Weights of a small image captioner.
Model: 11M parameters, encoder arch convnext_v2, encoder norm layernorm, encoder moe soft, encoder patch size [4, 4], encoder widths [64, 128, 256], decoder layers 6, decoder norm rmsnorm, decoder activation gelu.
Training: soap at rate 0.0034, 6500 steps, batches of 512.
Rows from block 2 of the image encoder of a small image captioner, named by matrix and row number. Rows with one number within an expert belong to one neuron, the router's apart. Each number is 500 + 25 x the weight over its row's rms, rounded and kept within 0 to 999. All counts start at 0. Numbers have three digits each.
Before each expert's rows are labels from the 100 images, of 14848, where the router gives the expert most weight on average: "patch colour" is the nearest of a few named colours to the mean colour under the peak. Only what is clearly more common there than usual is listed. The data: photos with spoken descriptions (Open Images, Localized Narratives). In brackets: how many of the 100, against the usual share in percent.
# router: slot weights (encoder.blocks.2.mlp.router.weight, 8x128, trained with AdamW), inputs 0-127
# gate: expert gate (encoder.blocks.2.mlp.gate, 4x128x128), inputs 0-127
# up: expert up (encoder.blocks.2.mlp.up, 4x128x128), inputs 0-127
# down: expert down (encoder.blocks.2.mlp.down, 4x128x128, transposed), outputs 0-127

# expert 1
patch colour: black (52 vs 13.8)
router.2:485512480503491504523482470537516533474514511480466490467512492477498533462514487525430492525508501501519491432480458515493550476493501527468494478507519549494443539498495509488471488484484496485502488490478495494497495458494503483500472506486500518504525484486547479490532534554520522507493502481541479529478504521464488535507570516449507478523491483510507517506490532541495487514566
router.3:549499518478481539506471506495488467497526486478488493526531492449478533515507510504456524527466518485498520510504508530509477502514483521497522486473478478500501498478487478516512484500508455537496519517523528459533490528449455517524513488492501555567507492473464475514455562490501444476487489432562501502515508514495504516488484522481531455472503484482492503508484529488536500500508
gate.0:504500492501523481488491491514486559494484491477469465531479497512495488468503490495508525509529487493529496524523474513485499488522549460509502553482510498477493524488478479497507415489486513527494493516507489550525480534526528500540496533508497503501522534501476502506491514506523415470484515534526523466497487504458441454460519508520486494508464466452516493494460531467495526487471
up.0:479487483501523502494485453535497563509477489481480481507488503466517453461545494481499559513501483543506521541481489533483506487518556481503516497497508475520526546523500489512494462498486548535544519480510507531513479529545490491514525516510494517474480466482510506497487517531499459543504504514572527472490513507505463452486517517541478464494480501491451527499484507501497502468523
down.0:486477494515516550495466451513525532528489476515550513511487501521448487502541491477522519488495496499480505503464498540497520491503492507497477548490542531477494475491524518491536497504437524520532507439483469506540501502520504527522492486523515455494495492509497505520505501511527500431481490495508491540491435494481511505542497466521483529545476509560465526483499468532491493489479
gate.1:519497477497441495521450493462510510512512506439513533513518508481508468551523498498522521520494464478453490500497481496475488511469475490495491497533512487502522499501513554510457501503474506499556503536488506496457544495430491511484500462542487523511491493511491483554514477531531501496484521508552504464503463520487481472541518524488512489548540459517496503492511479529483521472524
up.1:475505475470505512439566498514475500483453493474488518504479495542467478460530499497486482512512548499512510488499521480489496502504521469507531496472505519550477507549520472511500484559504481527449505453528493527523521522545498455490547487479478502474542503503496526470465524480439527506469510480473511522476534484499520501488496486473499518529487525510521507523495490491464463529517
down.1:504470506517486495456499481542483449465499513507491487472519473505515490490482461504492512465525504463457483494523473503527464479455519529466538480479488509482515520495484540535460525481514473516484504479480486512511508499553503457524489529540480478523480498466512497464541538499526473476471468551496521531517472449486459525522503510531513514503542545493498501499564517518505511504504
gate.2:495518494529487491486511470497519503499508444507556464536477509467533489509461486544472501514467544515455516497515508520523479476463521478495513501499496466506514470537495468470491491474502494482494527508475527467493502490497555536444527493444533483493435536481516485489512507550503499511477482488527516512524545510484496456505504526466526509495478484524490505487522440472504484465487
up.2:495572507533471468496492489492508496531507455490526496492453508520531527491455512499468489510486542508479474487492470522507493474449499561511474492538534497507516489558497467469518470495492497487488519499472486493509477507488501568463502510504522514517453549497486476503507472528514489494530500486529491506481554459509501522514557497470561481492481509518489494469503464494505522509481
down.2:518508485542464474499493489477536493476506484518511498501489550480486492485480508519532524465508470513482502488532494482538494537482493476525487487470537497433523484460504525495474512480469531463498514435501527505452519502495551490475457523500509515449469535513502473485540472519516454522471497493479486513545493495500552501523478535517466518488480507502487512449542523477479517494506
gate.3:466576529449511482499540526547481537481475497496489507527504496489479492517543535512524506467500499432497468539550497489506488514468550504534496530516544493496507483460522509527543437522495504506499514487498504489513521476514506528511524492522486512501483500491513484515472494525509491456503529510496489494457491491475467469552519526476487520514477518541467493529508500487496450476501
up.3:481477488549485473508525472475505517472516489492531479459512517499529531451519482532502470520526527524497477480497492489521477526502439563479503482480478507503515495475492480436496469499520541484453496519507495538466480496540482526517451537469545506519518540506488522479534486473494521551529483511509518464480480480513516519480518481500463485495500504474523473474502485484517516522551
down.3:522510524497510523527502524478513492519491516490562516452530495501502523487542507524520527489518520471481541474501513490470501502505511547496507467503489472486509477484512490483535503479511523513457496485486569527540502526513503485503523493513489495448477466515507467492538464512491549488504489521528494499501528511529512436526493439485588507494506488478443462503493487532513494480492

# expert 2
patch colour: grey (60 vs 35)
router.4:509508512519526494467514522501482519455482508514565480482497435450477457517551538484506504517529480480495493555564521508521496502497491517482484500508512472480479480542500531466490472514525504487508479492459498484485526496476546514501480489538488501525496546522509508519501512493465507498528459458481516465483514503456522489531520529553492491482488493484501448476513531499452489517492
router.5:489465520503514530472502465518518544501494526496567479499513462461469477476537506477538495530499464501513551538469536516546537491450499531486510479497491526499452529529485490482522500488486527500491512532471494517515513548460506512489493516504507511528491513488486515505495516518470482504492505475487524475484546480468528462525537518509471507454482504467537478477490531557471497522478
gate.0:487458527497525496486498466469537467457494530507470518515496490539473503494515553488548474528520516493506521442493495509503519466522505472524487466475512476487494526489461508498491533547551503500531539513504552529463477532500508501505495481501488519493475502502517501488457498520496425478467522487490500498451521460523503446542509507476525516508495485522496470530496451477498512504478
up.0:487509497510477479470517518492530480473515492472489499481521536490476492497522505533489510509511475429482542447506516510493475503511450536493444552488519470515460525492520494497468519507474515519545504492465487506506509487497524474491520488497477530516489518511514507463549493502496549503489485470491450530519498485480537507546533476502495470552552494465498510492445500490507494534553
down.0:491471511489486523494479471467514504525467528502517504467532486456538550441534484476483501502496476495495503507524439503524511488540505442528507513498529484488469539507488528509520488463519504467514468516474502497547536517476512479488480463504522503528493499465469494503464557481504500487462497524447487478476519479473518485514463509481487468478454518503496545515512521536516467467504
gate.1:449572460526512451489503497502495500498463503469498543516506519495541487504502473507573493507525467547466511481481512515549501506526438496502509484541511541480479509516458482486522510489482491539484523501503491526507497506534512489476503510517535488493536500513467458484525461527510498462500539486462498463492471462530497484521502530485448476502532512498490481505494507495515495508458
up.1:492512467522526517470540484517518494474489504509503527499522533504500461469470465547530457490475475486514514525484502481509498508504434482475527483556527490447465536439477518489510506496448484528525521492521510488501442519534499503518532495490487472520497518536475504513498488509513521490533530491526509481530495464517505504535499514489458440493507511501497482487500524457567515503486
down.1:472531514463487494497479508546486531470476493471450448528474512509526512461463493530499496511479482531501481462532471511476546518499467475474502491447511503502498494528534519481464476535510509483525519471473466518490509507477504487508496474477456539531478497486496496482528507473476512503508488504500511463495519483559536510524457523458467503478511490479530567492474506524482526451492
gate.2:463509522477495498501481540518510481482511533478502549473531444515493510541517506485477510462534542482504489485475459500498525497468474516507442491496514505474507495501508533462504496455495482476513531487486498470478496490470507481472567506456472496509483524520535491543513478466510512533526492489473484477514443493501493518479548531509500481497474530479515464558521509525545534513516
up.2:513520491521495489530505505482509511535526500519443486516473503524506464502479503517499477484488497491483481506518541520499531490508499473467505452506465544500505481448511521485489520538512482529527457494539483496514468516545506504511500507516530478475516473529484557528482533548467489526528523481499465493496528536491507506548462486437474500508541439481496517508499468484438497528513
down.2:490474539477470531475478515514512495508483530531505524489506480518470521511481488540554460532515520459548467523484463573483498467494485512507504440506525520511460492540460485503526496470470513503511518476522485505499511503482509516490513473499452470499494482552500488455515475449522525494498549524502509491494459500489472481450502497526522479473494521452493488525502504528507487524478
gate.3:521452462510512526496489499498501484501473529489471539528513540469491528517495498534457478508519474472501475456538502499430497473505481511534521557457519532498477505483504482512508492520492465486516494527504525502519518484496499494511493550489543456476500494527509495473511483509479479477484528481526513499494497437508504513527527526514482488564513504579511489457499518483543499531517
up.3:503539540486487544523521504440485463512510495523492513497511537525550510475498540457483474525478495516472483507485480498479485529513529517480492477506510489527491551501491505514500518544485534485533464528531515511506477505482499517492507479495479480482456454487495509547524454527507505468481471499455505500474491488490483461549505509516498519526489476477457502497458507552423479499522
down.3:476502511485501507478504541482509474506505543484551517516481561525521479448486544494514505481476477470482521515438505495444495474501514497486507464463509496487513490559533493506513494495484507515497524488451535492527503507461487493506441517542444531507497495507503497516476527507495489522509524510485495515503518467499521509501475483462524498486535532543537503543555500525493543466487

# expert 0
patch colour: cyan (41 vs 1.2); blue (26 vs 0.8)
router.0:506475479490493507486503469502492486491478503517502464515473493536510494504478502491491517496508465509433503507497497504526511517474474504468488505540499469528505482525512501478469528516563498493492468503475490528455521512528525470576545479512485548541502551507541489499493514551498472542499496495513514495469482482519495505445541495538415523500532492484514528472514482480489495476515
router.1:509499484506495509503504514492523499526513484528493472493478512531484501489520518505512493476543498455449511509477474483509530471531521492483461521541520501497536494512549540474480522541508523510514451465451469492455527519552542457560536504522511529524496508505496469499505477500482486543513500509500491522469475547505461523524518502505451519471512458473491496486451451484493486507503
gate.0:473501519492490481456513496478509540506517576513472500505510489480488509498516541494519476512497503487503524485508493516480528476556531442532533526519506535499485474506494526472511445471478485499498485499521535470458482458515529463499470511482496468474485498482505525473467517512521492452481531519496510490517490555476449470495517463490516549518492526483502547485474462506455525502484
up.0:465506469473517528527470493470543513451452495466500500494475523551501509464493470460491514519529432530542508558457486510505469447463524514509516500538475507534505481523516521488489509465538530503513501519474481496521495484520466445485518524497492512491508481509519493492524511482493450504495470512494491501489523441513538509511537529497480482510484464531478523480509501517492527507497
down.0:533499483498511495490496505514521456530472485527487475470478495486486519509469472553487494485534530483483488483491480463468492459456541502540502499565534537473522498489453530478479508505511504471456483476488549527481465482529484507466516494498561476518474467471519478485511517502477452486525484501455528500517493519477488507529470451534489523468515469523533484524481494514504511481497
gate.1:491476520482520491427531490540505539519502518515508527540502513505491503451490507473500512501550475508498479489527483499460522476514479492500513492540470468542557545503523479484465493515516471482475477518487523530484481522530488503514514535554541540474473471483494494503505487500493512495513493506468517494545537493517464492494479518487535475521487527490544502464532540501529499505572
up.1:506510472508535497475552520514499482530495541508466563519487517522510458451526522498527527469514513507502500509520518490482546505480497493507517508483530462510471538473463524508498489505535461480467488506467541476499499479527515500471519506468524556503465457460468472473516492503489517526467495529522510475551529511516445494475491525479447510497537532485501499512513530501504496521536
down.1:471520476487483483537480527533524487507474540488494516503533461472516567484519513516455498485513516474489512537511505497501471501494514489529515471499457492497509488517531466501488543504518515498497512470527517470496519483517475518519489490543456488476482437490540527471496488496525462483573525502517435513522536484492520466479516440477487538509481502531518490479506493467485502485530
gate.2:522524492498522511491515473532527525537447505499509542521463462439498487515487527547481494500512501512524475542509512513461455513523511487472507488473497493501519511493507530494489505474468520522502496489544489438482514472454498511501497490493489475537485486551530467508416530533490485469483497513491493504525483496483486485495540478484529529512481519496471498522457547448508472509487
up.2:499483491512465505514517474466465527545548517481520513472519515490557531499538469485516500445470503526487529514531512498490538492501490490500532467470522505511502503483489484493500530547475492466516557495501531534527494463510530506504453528465464514487473480496535508498505486505487472465453533491514474493485511502475488544535431478492505516476488534512480516476491455477472517515526
down.2:485491479485474506492505554461512506465505519511469528450489472460545495473500511507484483470459491415517498550509507533525482536484490540512474469467500525533491476499496461528485485447554488481521478498543503454491508492521521526511537510486487499531464524479481474476486546477524506524500508515511528493495501507509529461463467478495536509510511506526501501505478496460506513515507
gate.3:478479494454490448535526501531484474493476520471483531493517479586516498515495491495521492500482537505525499452491476465494495531522542522482529534516494462516473547495485512498485508537518534508549507513544515482492535534528504492526495517533480494533523496522507514490495495491521500488444505520473492482488499486524509511437500516461492471536509498496462518461497549494462478497535
up.3:504505473498482488517477484546492446499505514524443527497500481518494469497496486535504523509504524515494503474472480437498473514528548521442499520488479438514453520474511489514511484543535532491488509467494525473530490512498474508555480491460512516526533495523504525498502505476464463490445506547473472527492505500513494511497507485455467508506542482482478507513488533516487496488558
down.3:475503521499470525457494546504511501507483480461513486482510487445511505520469501476451468504529507514479470448490514488504507533462490495516482568504485503522463474494522477495471452466482514524473475482507526490461519518519496524479515497532493490521500526517476527531459505491479545448518496504530502540500482484518504434504519487527517473468507508514520484523543525523456500514550