config.toml
crop_scale_min = 1
translate = 0.06
encoder_moe = "soft"
encoder_moe_every = 1
encoder_conv_stem = false
encoder_depths = [2, 5, 5]
decoder_fused_qkv = false
residual_init = "zero_last"
beta2 = 0.99
Rows from block 5 of the image encoder of a small image captioner, named by matrix and row number. Rows with one number within an expert belong to one neuron, the router's apart. Each number is 200 + 20 x the weight over its row's rms, rounded and kept within 0 to 999. All counts start at 0.
Before each expert's rows are labels from the 100 images, of 14848, where the router gives the expert most weight on average: "colour at peak" is the nearest of a few named colours to the mean colour under the peak. Only what is clearly more common there than usual is listed. The data: photos with spoken descriptions (Open Images, Localized Narratives).
# router: slot weights (encoder.blocks.5.mlp.router.weight, 8x128, trained with AdamW), inputs 0-127
# gate: expert gate (encoder.blocks.5.mlp.gate, 4x128x128), inputs 0-127
# up: expert up (encoder.blocks.5.mlp.up, 4x128x128), inputs 0-127
# down: expert down (encoder.blocks.5.mlp.down, 4x128x128, transposed), outputs 0-127

# expert 1
colour at peak: white
router.2,199,226,191,239,220,189,227,178,204,172,206,218,197,201,215,230,216,184,221,169,192,205,194,216,190,197,193,191,196,187,205,211,166,187,200,227,171,202,240,215,210,176,210,205,162,197,234,177,231,207,179,188,172,208,210,211,181,178,211,240,172,208,201,204,208,156,200,206,236,199,195,226,194,192,224,248,188,195,203,206,169,209,193,175,199,209,170,217,163,206,218,185,226,232,172,178,193,189,192,203,181,206,173,169,190,194,211,196,185,236,202,206,162,208,185,214,218,213,165,197,209,210,183,228,197,251,212,213
router.3,193,196,211,205,207,221,227,186,195,178,220,200,195,179,207,239,230,187,218,177,187,190,194,218,197,193,195,200,204,217,193,217,207,215,182,203,186,192,220,206,191,196,224,202,184,211,197,206,237,179,204,209,170,207,221,192,217,178,178,212,210,211,252,207,233,151,200,199,218,247,195,201,205,178,211,224,219,199,190,159,173,180,175,183,190,216,185,189,172,211,180,193,189,198,184,183,197,185,208,189,181,223,203,154,176,178,194,198,187,242,186,187,166,199,174,237,209,250,165,204,213,182,208,228,193,255,206,226
gate.25,164,222,199,234,190,194,169,172,221,174,211,194,207,221,193,207,182,185,204,200,239,187,225,178,215,214,195,221,191,210,202,214,177,229,198,192,174,162,183,178,185,174,220,217,202,206,184,208,183,199,234,195,175,185,207,210,200,223,216,250,202,196,180,231,214,239,183,150,197,188,188,211,195,224,178,175,186,232,193,211,180,185,194,207,223,192,206,180,202,182,184,198,199,215,196,216,163,220,215,244,216,195,193,239,236,183,222,176,210,204,232,221,216,205,220,225,183,175,240,202,183,178,196,203,198,184,187,174
up.25,177,179,170,187,179,192,182,169,218,194,209,218,220,206,185,174,233,192,182,209,204,198,177,187,187,157,173,183,188,187,209,236,224,213,203,224,183,189,202,203,222,199,189,201,190,186,180,254,215,232,229,228,240,187,210,192,199,215,236,199,171,189,167,207,213,202,190,216,182,186,199,195,174,205,207,213,205,223,205,203,199,204,200,189,204,215,188,179,197,191,166,235,186,212,187,180,160,218,218,246,198,200,190,194,232,215,213,208,253,176,224,181,207,178,215,228,190,196,200,193,187,224,223,196,238,230,198,165
down.25,194,204,204,193,184,210,193,233,189,197,178,203,193,216,191,217,204,196,176,233,176,205,210,234,176,154,164,174,186,207,204,178,211,182,193,221,184,226,210,207,228,186,191,206,213,233,221,227,179,206,171,180,195,207,218,219,219,213,171,153,183,168,222,212,205,179,218,197,185,205,206,203,205,190,183,229,197,226,198,191,170,187,154,195,197,177,218,181,229,207,207,185,185,166,196,229,198,202,215,179,188,172,208,175,181,213,233,172,178,172,186,199,220,198,197,191,254,192,178,186,195,165,233,203,166,204,171,186
gate.26,239,163,200,221,190,228,180,224,225,193,203,194,212,176,185,194,193,189,206,196,191,186,174,203,204,193,180,215,205,163,218,168,209,208,187,189,206,209,213,200,198,185,181,212,179,218,199,207,166,180,162,185,177,231,193,188,207,208,267,204,203,184,215,170,189,208,239,209,194,185,245,184,185,169,186,197,187,202,195,231,221,205,189,181,169,171,213,173,187,169,234,167,201,203,217,203,191,181,207,169,237,209,193,200,198,210,202,171,220,187,216,187,153,206,195,217,156,216,201,153,197,199,204,207,214,202,207,189
up.26,182,195,199,239,191,198,177,204,219,208,221,202,186,184,206,226,202,152,196,193,217,206,171,200,175,212,208,205,217,187,211,190,162,212,166,183,197,180,216,158,206,192,181,248,188,203,195,201,191,187,216,208,171,187,211,183,182,222,254,225,164,172,220,180,198,211,205,186,223,176,233,220,199,219,195,194,190,212,211,213,205,188,209,198,159,182,196,221,218,183,217,175,193,204,233,180,180,210,202,172,220,172,171,179,222,201,175,200,199,236,187,194,216,203,204,212,190,204,166,183,198,215,169,173,255,211,199,170
down.26,161,206,179,180,216,222,194,207,179,174,172,196,187,193,204,204,200,193,174,205,236,194,189,188,231,192,193,188,198,236,209,201,211,228,235,189,210,195,197,209,213,205,195,223,155,206,181,209,206,212,224,240,201,208,166,199,217,177,193,172,199,215,183,233,212,180,196,208,206,220,214,168,224,164,179,219,182,204,194,211,204,200,216,196,192,232,215,194,202,204,185,172,187,212,223,257,216,163,210,220,220,200,185,229,217,218,192,169,178,181,221,195,180,167,177,202,212,176,185,269,207,175,195,206,204,170,208,209

# expert 2
colour at peak: black
router.4,212,222,225,173,191,181,235,201,193,231,217,205,179,247,190,157,206,191,177,191,239,219,206,245,220,255,216,207,208,208,165,218,183,212,190,204,206,215,166,217,203,158,203,204,208,208,191,195,215,211,181,207,231,190,192,218,194,237,203,175,190,171,201,231,208,205,198,170,196,180,169,195,197,184,185,196,224,201,176,191,207,192,170,197,208,190,227,164,216,148,177,197,211,208,166,167,191,199,178,203,229,208,201,206,223,200,208,217,174,221,185,182,191,214,196,197,195,197,211,214,211,188,221,213,203,181,204,241
router.5,209,196,177,173,189,186,230,194,175,214,211,199,205,193,184,163,199,177,203,190,229,206,205,227,200,197,250,223,240,198,154,221,187,212,212,243,237,177,191,235,199,146,197,207,202,238,193,197,199,198,186,214,201,201,190,218,200,223,210,215,201,184,219,190,237,234,200,209,194,200,160,188,213,204,236,205,237,182,198,184,187,197,206,154,196,197,207,166,230,184,222,189,201,212,215,205,167,203,185,185,185,200,201,212,232,178,218,167,175,212,198,176,199,190,200,202,192,180,190,189,180,164,204,212,202,195,181,235
gate.25,220,225,213,182,195,183,193,174,219,203,212,187,187,180,206,221,223,184,176,199,177,170,231,160,236,202,144,175,191,226,205,158,205,179,187,204,201,196,219,209,205,207,227,175,190,185,187,207,211,194,204,229,195,196,221,199,191,191,208,177,175,196,230,171,164,166,230,209,190,185,223,176,204,221,187,204,181,182,222,168,211,181,252,220,180,216,190,179,190,208,196,187,192,216,226,217,199,187,220,160,200,182,176,207,212,191,193,211,207,187,181,171,229,213,192,218,214,230,163,212,229,213,195,189,175,198,166,185
up.25,218,201,210,208,220,190,199,206,191,211,217,200,171,211,215,236,240,196,213,209,195,147,193,212,182,176,251,169,176,209,182,188,198,232,193,216,194,170,173,220,212,195,211,205,206,190,192,182,174,225,181,199,178,193,211,227,179,171,176,212,249,214,197,197,227,229,155,220,170,193,171,210,213,190,228,181,228,186,200,207,183,179,221,205,216,184,201,202,210,182,255,204,194,167,212,221,184,197,232,216,197,193,196,168,232,179,215,190,203,230,212,181,204,224,237,211,199,190,211,212,203,182,178,192,191,193,216,203
down.25,220,198,179,230,203,193,167,201,238,235,183,207,230,235,186,206,236,181,194,223,201,167,235,169,211,227,248,182,215,207,197,214,202,190,187,195,171,187,201,154,227,210,209,197,169,190,194,192,195,208,220,193,206,197,191,198,209,162,193,190,234,192,138,213,230,171,164,200,189,193,209,209,208,185,193,235,163,244,208,202,199,211,196,189,205,232,167,238,186,211,223,207,185,200,190,183,189,187,202,228,198,187,213,189,209,181,206,192,227,197,212,220,197,190,208,215,210,190,221,206,189,167,188,202,210,198,176,212
gate.26,191,190,224,196,197,262,180,185,203,204,239,186,209,217,184,210,197,192,219,189,201,223,224,201,204,132,219,199,215,196,198,213,218,175,185,214,194,198,210,237,219,190,206,221,174,220,183,165,205,186,192,210,221,192,199,186,194,216,181,188,181,218,190,216,216,206,181,198,224,212,229,214,184,172,191,225,195,182,229,217,195,216,167,204,186,210,205,176,215,192,215,212,200,192,200,182,177,229,184,233,178,215,156,176,225,173,195,171,214,209,255,248,202,197,194,190,224,166,199,201,219,221,182,218,181,199,230,205
up.26,213,145,196,192,196,189,221,183,230,186,186,184,203,187,198,210,174,200,154,183,211,208,174,193,155,163,200,196,177,191,203,172,221,191,203,183,224,209,211,192,226,195,198,207,227,233,185,210,189,167,207,237,194,188,231,213,196,172,211,189,192,202,216,202,213,194,201,232,161,207,190,208,200,216,250,177,225,175,202,190,222,191,180,207,224,201,232,178,182,223,208,166,198,209,183,207,211,194,209,202,223,214,182,183,195,205,194,228,202,234,208,199,173,194,179,229,224,217,201,208,176,209,191,177,202,141,217,162
down.26,199,224,194,191,191,178,217,231,191,187,200,201,227,242,230,240,190,211,203,204,200,188,200,168,188,193,185,227,188,221,248,178,222,198,211,206,224,231,193,216,191,175,174,171,212,200,178,232,208,198,228,192,208,197,224,227,187,195,218,203,200,189,211,197,176,183,173,193,240,187,172,184,187,208,195,192,178,173,180,168,193,210,207,187,182,176,247,173,220,185,174,177,198,191,211,205,210,208,182,239,207,193,194,188,217,175,208,219,251,211,174,178,206,198,170,179,201,209,187,213,195,158,191,231,171,234,204,181

# expert 3
colour at peak: brown
router.6,195,218,195,187,224,215,207,202,196,179,226,222,197,198,201,192,226,214,181,201,202,180,180,209,187,183,202,234,211,223,201,189,207,188,207,215,214,166,216,196,183,198,197,201,177,231,188,207,230,179,201,235,171,219,218,200,226,241,185,220,167,205,212,162,201,183,208,207,187,192,172,194,226,179,188,196,210,225,172,206,183,195,184,218,149,228,208,248,200,248,203,221,171,193,228,213,182,205,206,174,195,197,231,224,203,205,194,213,183,163,216,193,259,186,171,185,197,181,209,210,220,178,174,235,195,175,224,211
router.7,167,218,205,195,241,220,203,215,222,153,214,198,198,186,175,188,203,172,205,190,185,195,206,204,198,185,168,212,210,207,204,176,210,167,212,208,225,208,238,210,194,189,192,200,182,240,194,191,230,173,199,217,204,215,196,198,207,236,192,206,136,187,212,157,186,200,189,188,204,179,186,211,215,171,186,214,237,190,213,235,189,181,191,208,193,243,200,247,214,229,211,217,200,190,229,226,192,206,218,191,217,181,206,206,196,228,206,219,197,177,234,210,236,197,185,195,177,193,179,204,212,197,175,222,217,181,238,232
gate.25,209,191,218,202,232,190,214,215,200,180,198,204,196,186,211,171,216,198,200,195,233,220,188,209,188,226,174,211,231,209,238,186,195,165,178,206,157,166,220,219,191,202,196,188,195,173,196,163,220,199,208,219,203,182,220,150,219,188,191,211,230,186,201,196,198,171,186,193,221,176,232,199,213,222,187,175,208,202,185,172,215,203,223,247,179,227,234,187,193,142,206,206,200,180,215,232,188,220,217,184,180,194,179,191,201,161,210,215,215,208,216,206,218,227,198,193,159,204,202,176,206,219,234,202,213,200,165,179
up.25,197,198,228,175,162,220,209,187,188,193,186,188,208,205,212,277,205,199,201,216,178,158,201,173,194,200,177,185,210,219,175,198,183,239,213,188,227,205,163,203,206,218,187,210,217,215,222,208,175,211,187,201,181,203,180,219,196,184,214,154,186,222,180,201,216,215,217,197,178,237,186,206,179,174,203,229,196,148,211,207,205,220,218,155,229,185,166,231,224,219,210,229,195,224,178,191,204,196,203,237,206,191,208,172,194,203,197,190,209,191,189,192,193,172,216,205,223,203,197,214,197,199,223,203,211,222,195,238
down.25,212,221,224,184,227,205,175,187,210,169,215,200,185,168,227,215,189,228,202,162,242,186,243,172,197,183,180,192,230,232,207,211,209,204,187,186,139,201,213,190,192,220,179,205,212,215,170,151,225,209,192,192,204,194,186,203,213,200,166,206,219,162,195,178,218,193,173,205,221,183,182,208,199,228,175,234,195,208,217,236,185,205,219,194,195,244,186,221,202,206,232,203,182,225,195,212,188,212,181,185,194,193,200,214,206,198,223,173,181,182,201,199,170,191,210,177,205,220,189,206,177,167,200,198,200,221,162,179
gate.26,160,220,223,204,201,204,196,211,191,212,220,198,220,146,210,202,179,171,212,215,177,202,220,207,217,222,186,223,228,216,181,202,204,224,225,210,176,189,213,218,237,207,186,179,171,187,200,164,201,177,159,211,195,185,195,232,191,194,200,178,201,188,189,207,188,208,183,201,168,198,201,223,208,187,198,201,204,182,176,229,262,229,221,200,177,165,187,187,191,179,203,199,199,218,157,220,250,200,197,177,197,220,198,215,221,165,176,179,189,189,218,197,161,227,210,246,192,213,211,207,180,203,194,189,213,183,211,185
up.26,221,172,186,187,187,219,229,178,215,208,192,205,185,216,186,200,183,239,197,205,195,192,225,198,194,197,171,215,233,188,211,198,190,219,169,225,178,193,224,189,168,213,188,219,220,226,180,218,179,204,236,206,208,200,190,184,206,200,216,213,202,177,193,189,235,207,199,237,215,163,168,184,213,190,183,163,169,147,230,181,141,210,199,214,211,199,192,215,214,216,175,254,205,209,207,194,160,222,194,182,200,177,193,192,189,244,212,209,188,198,209,222,209,184,189,148,219,194,187,196,206,199,218,204,215,196,195,213
down.26,200,221,197,225,189,172,208,160,232,194,179,218,206,178,220,180,184,198,200,184,216,193,195,226,171,189,191,140,196,205,206,188,209,171,186,171,212,185,225,192,206,191,187,214,204,206,187,179,203,185,211,208,218,246,159,212,199,206,223,226,204,181,180,200,198,206,231,171,236,179,192,195,223,197,174,156,191,189,166,188,195,199,197,190,212,216,226,235,226,208,165,211,223,178,190,185,230,191,180,184,185,177,211,170,198,192,184,193,235,185,209,172,197,182,236,221,197,195,189,194,237,201,187,189,205,180,159,169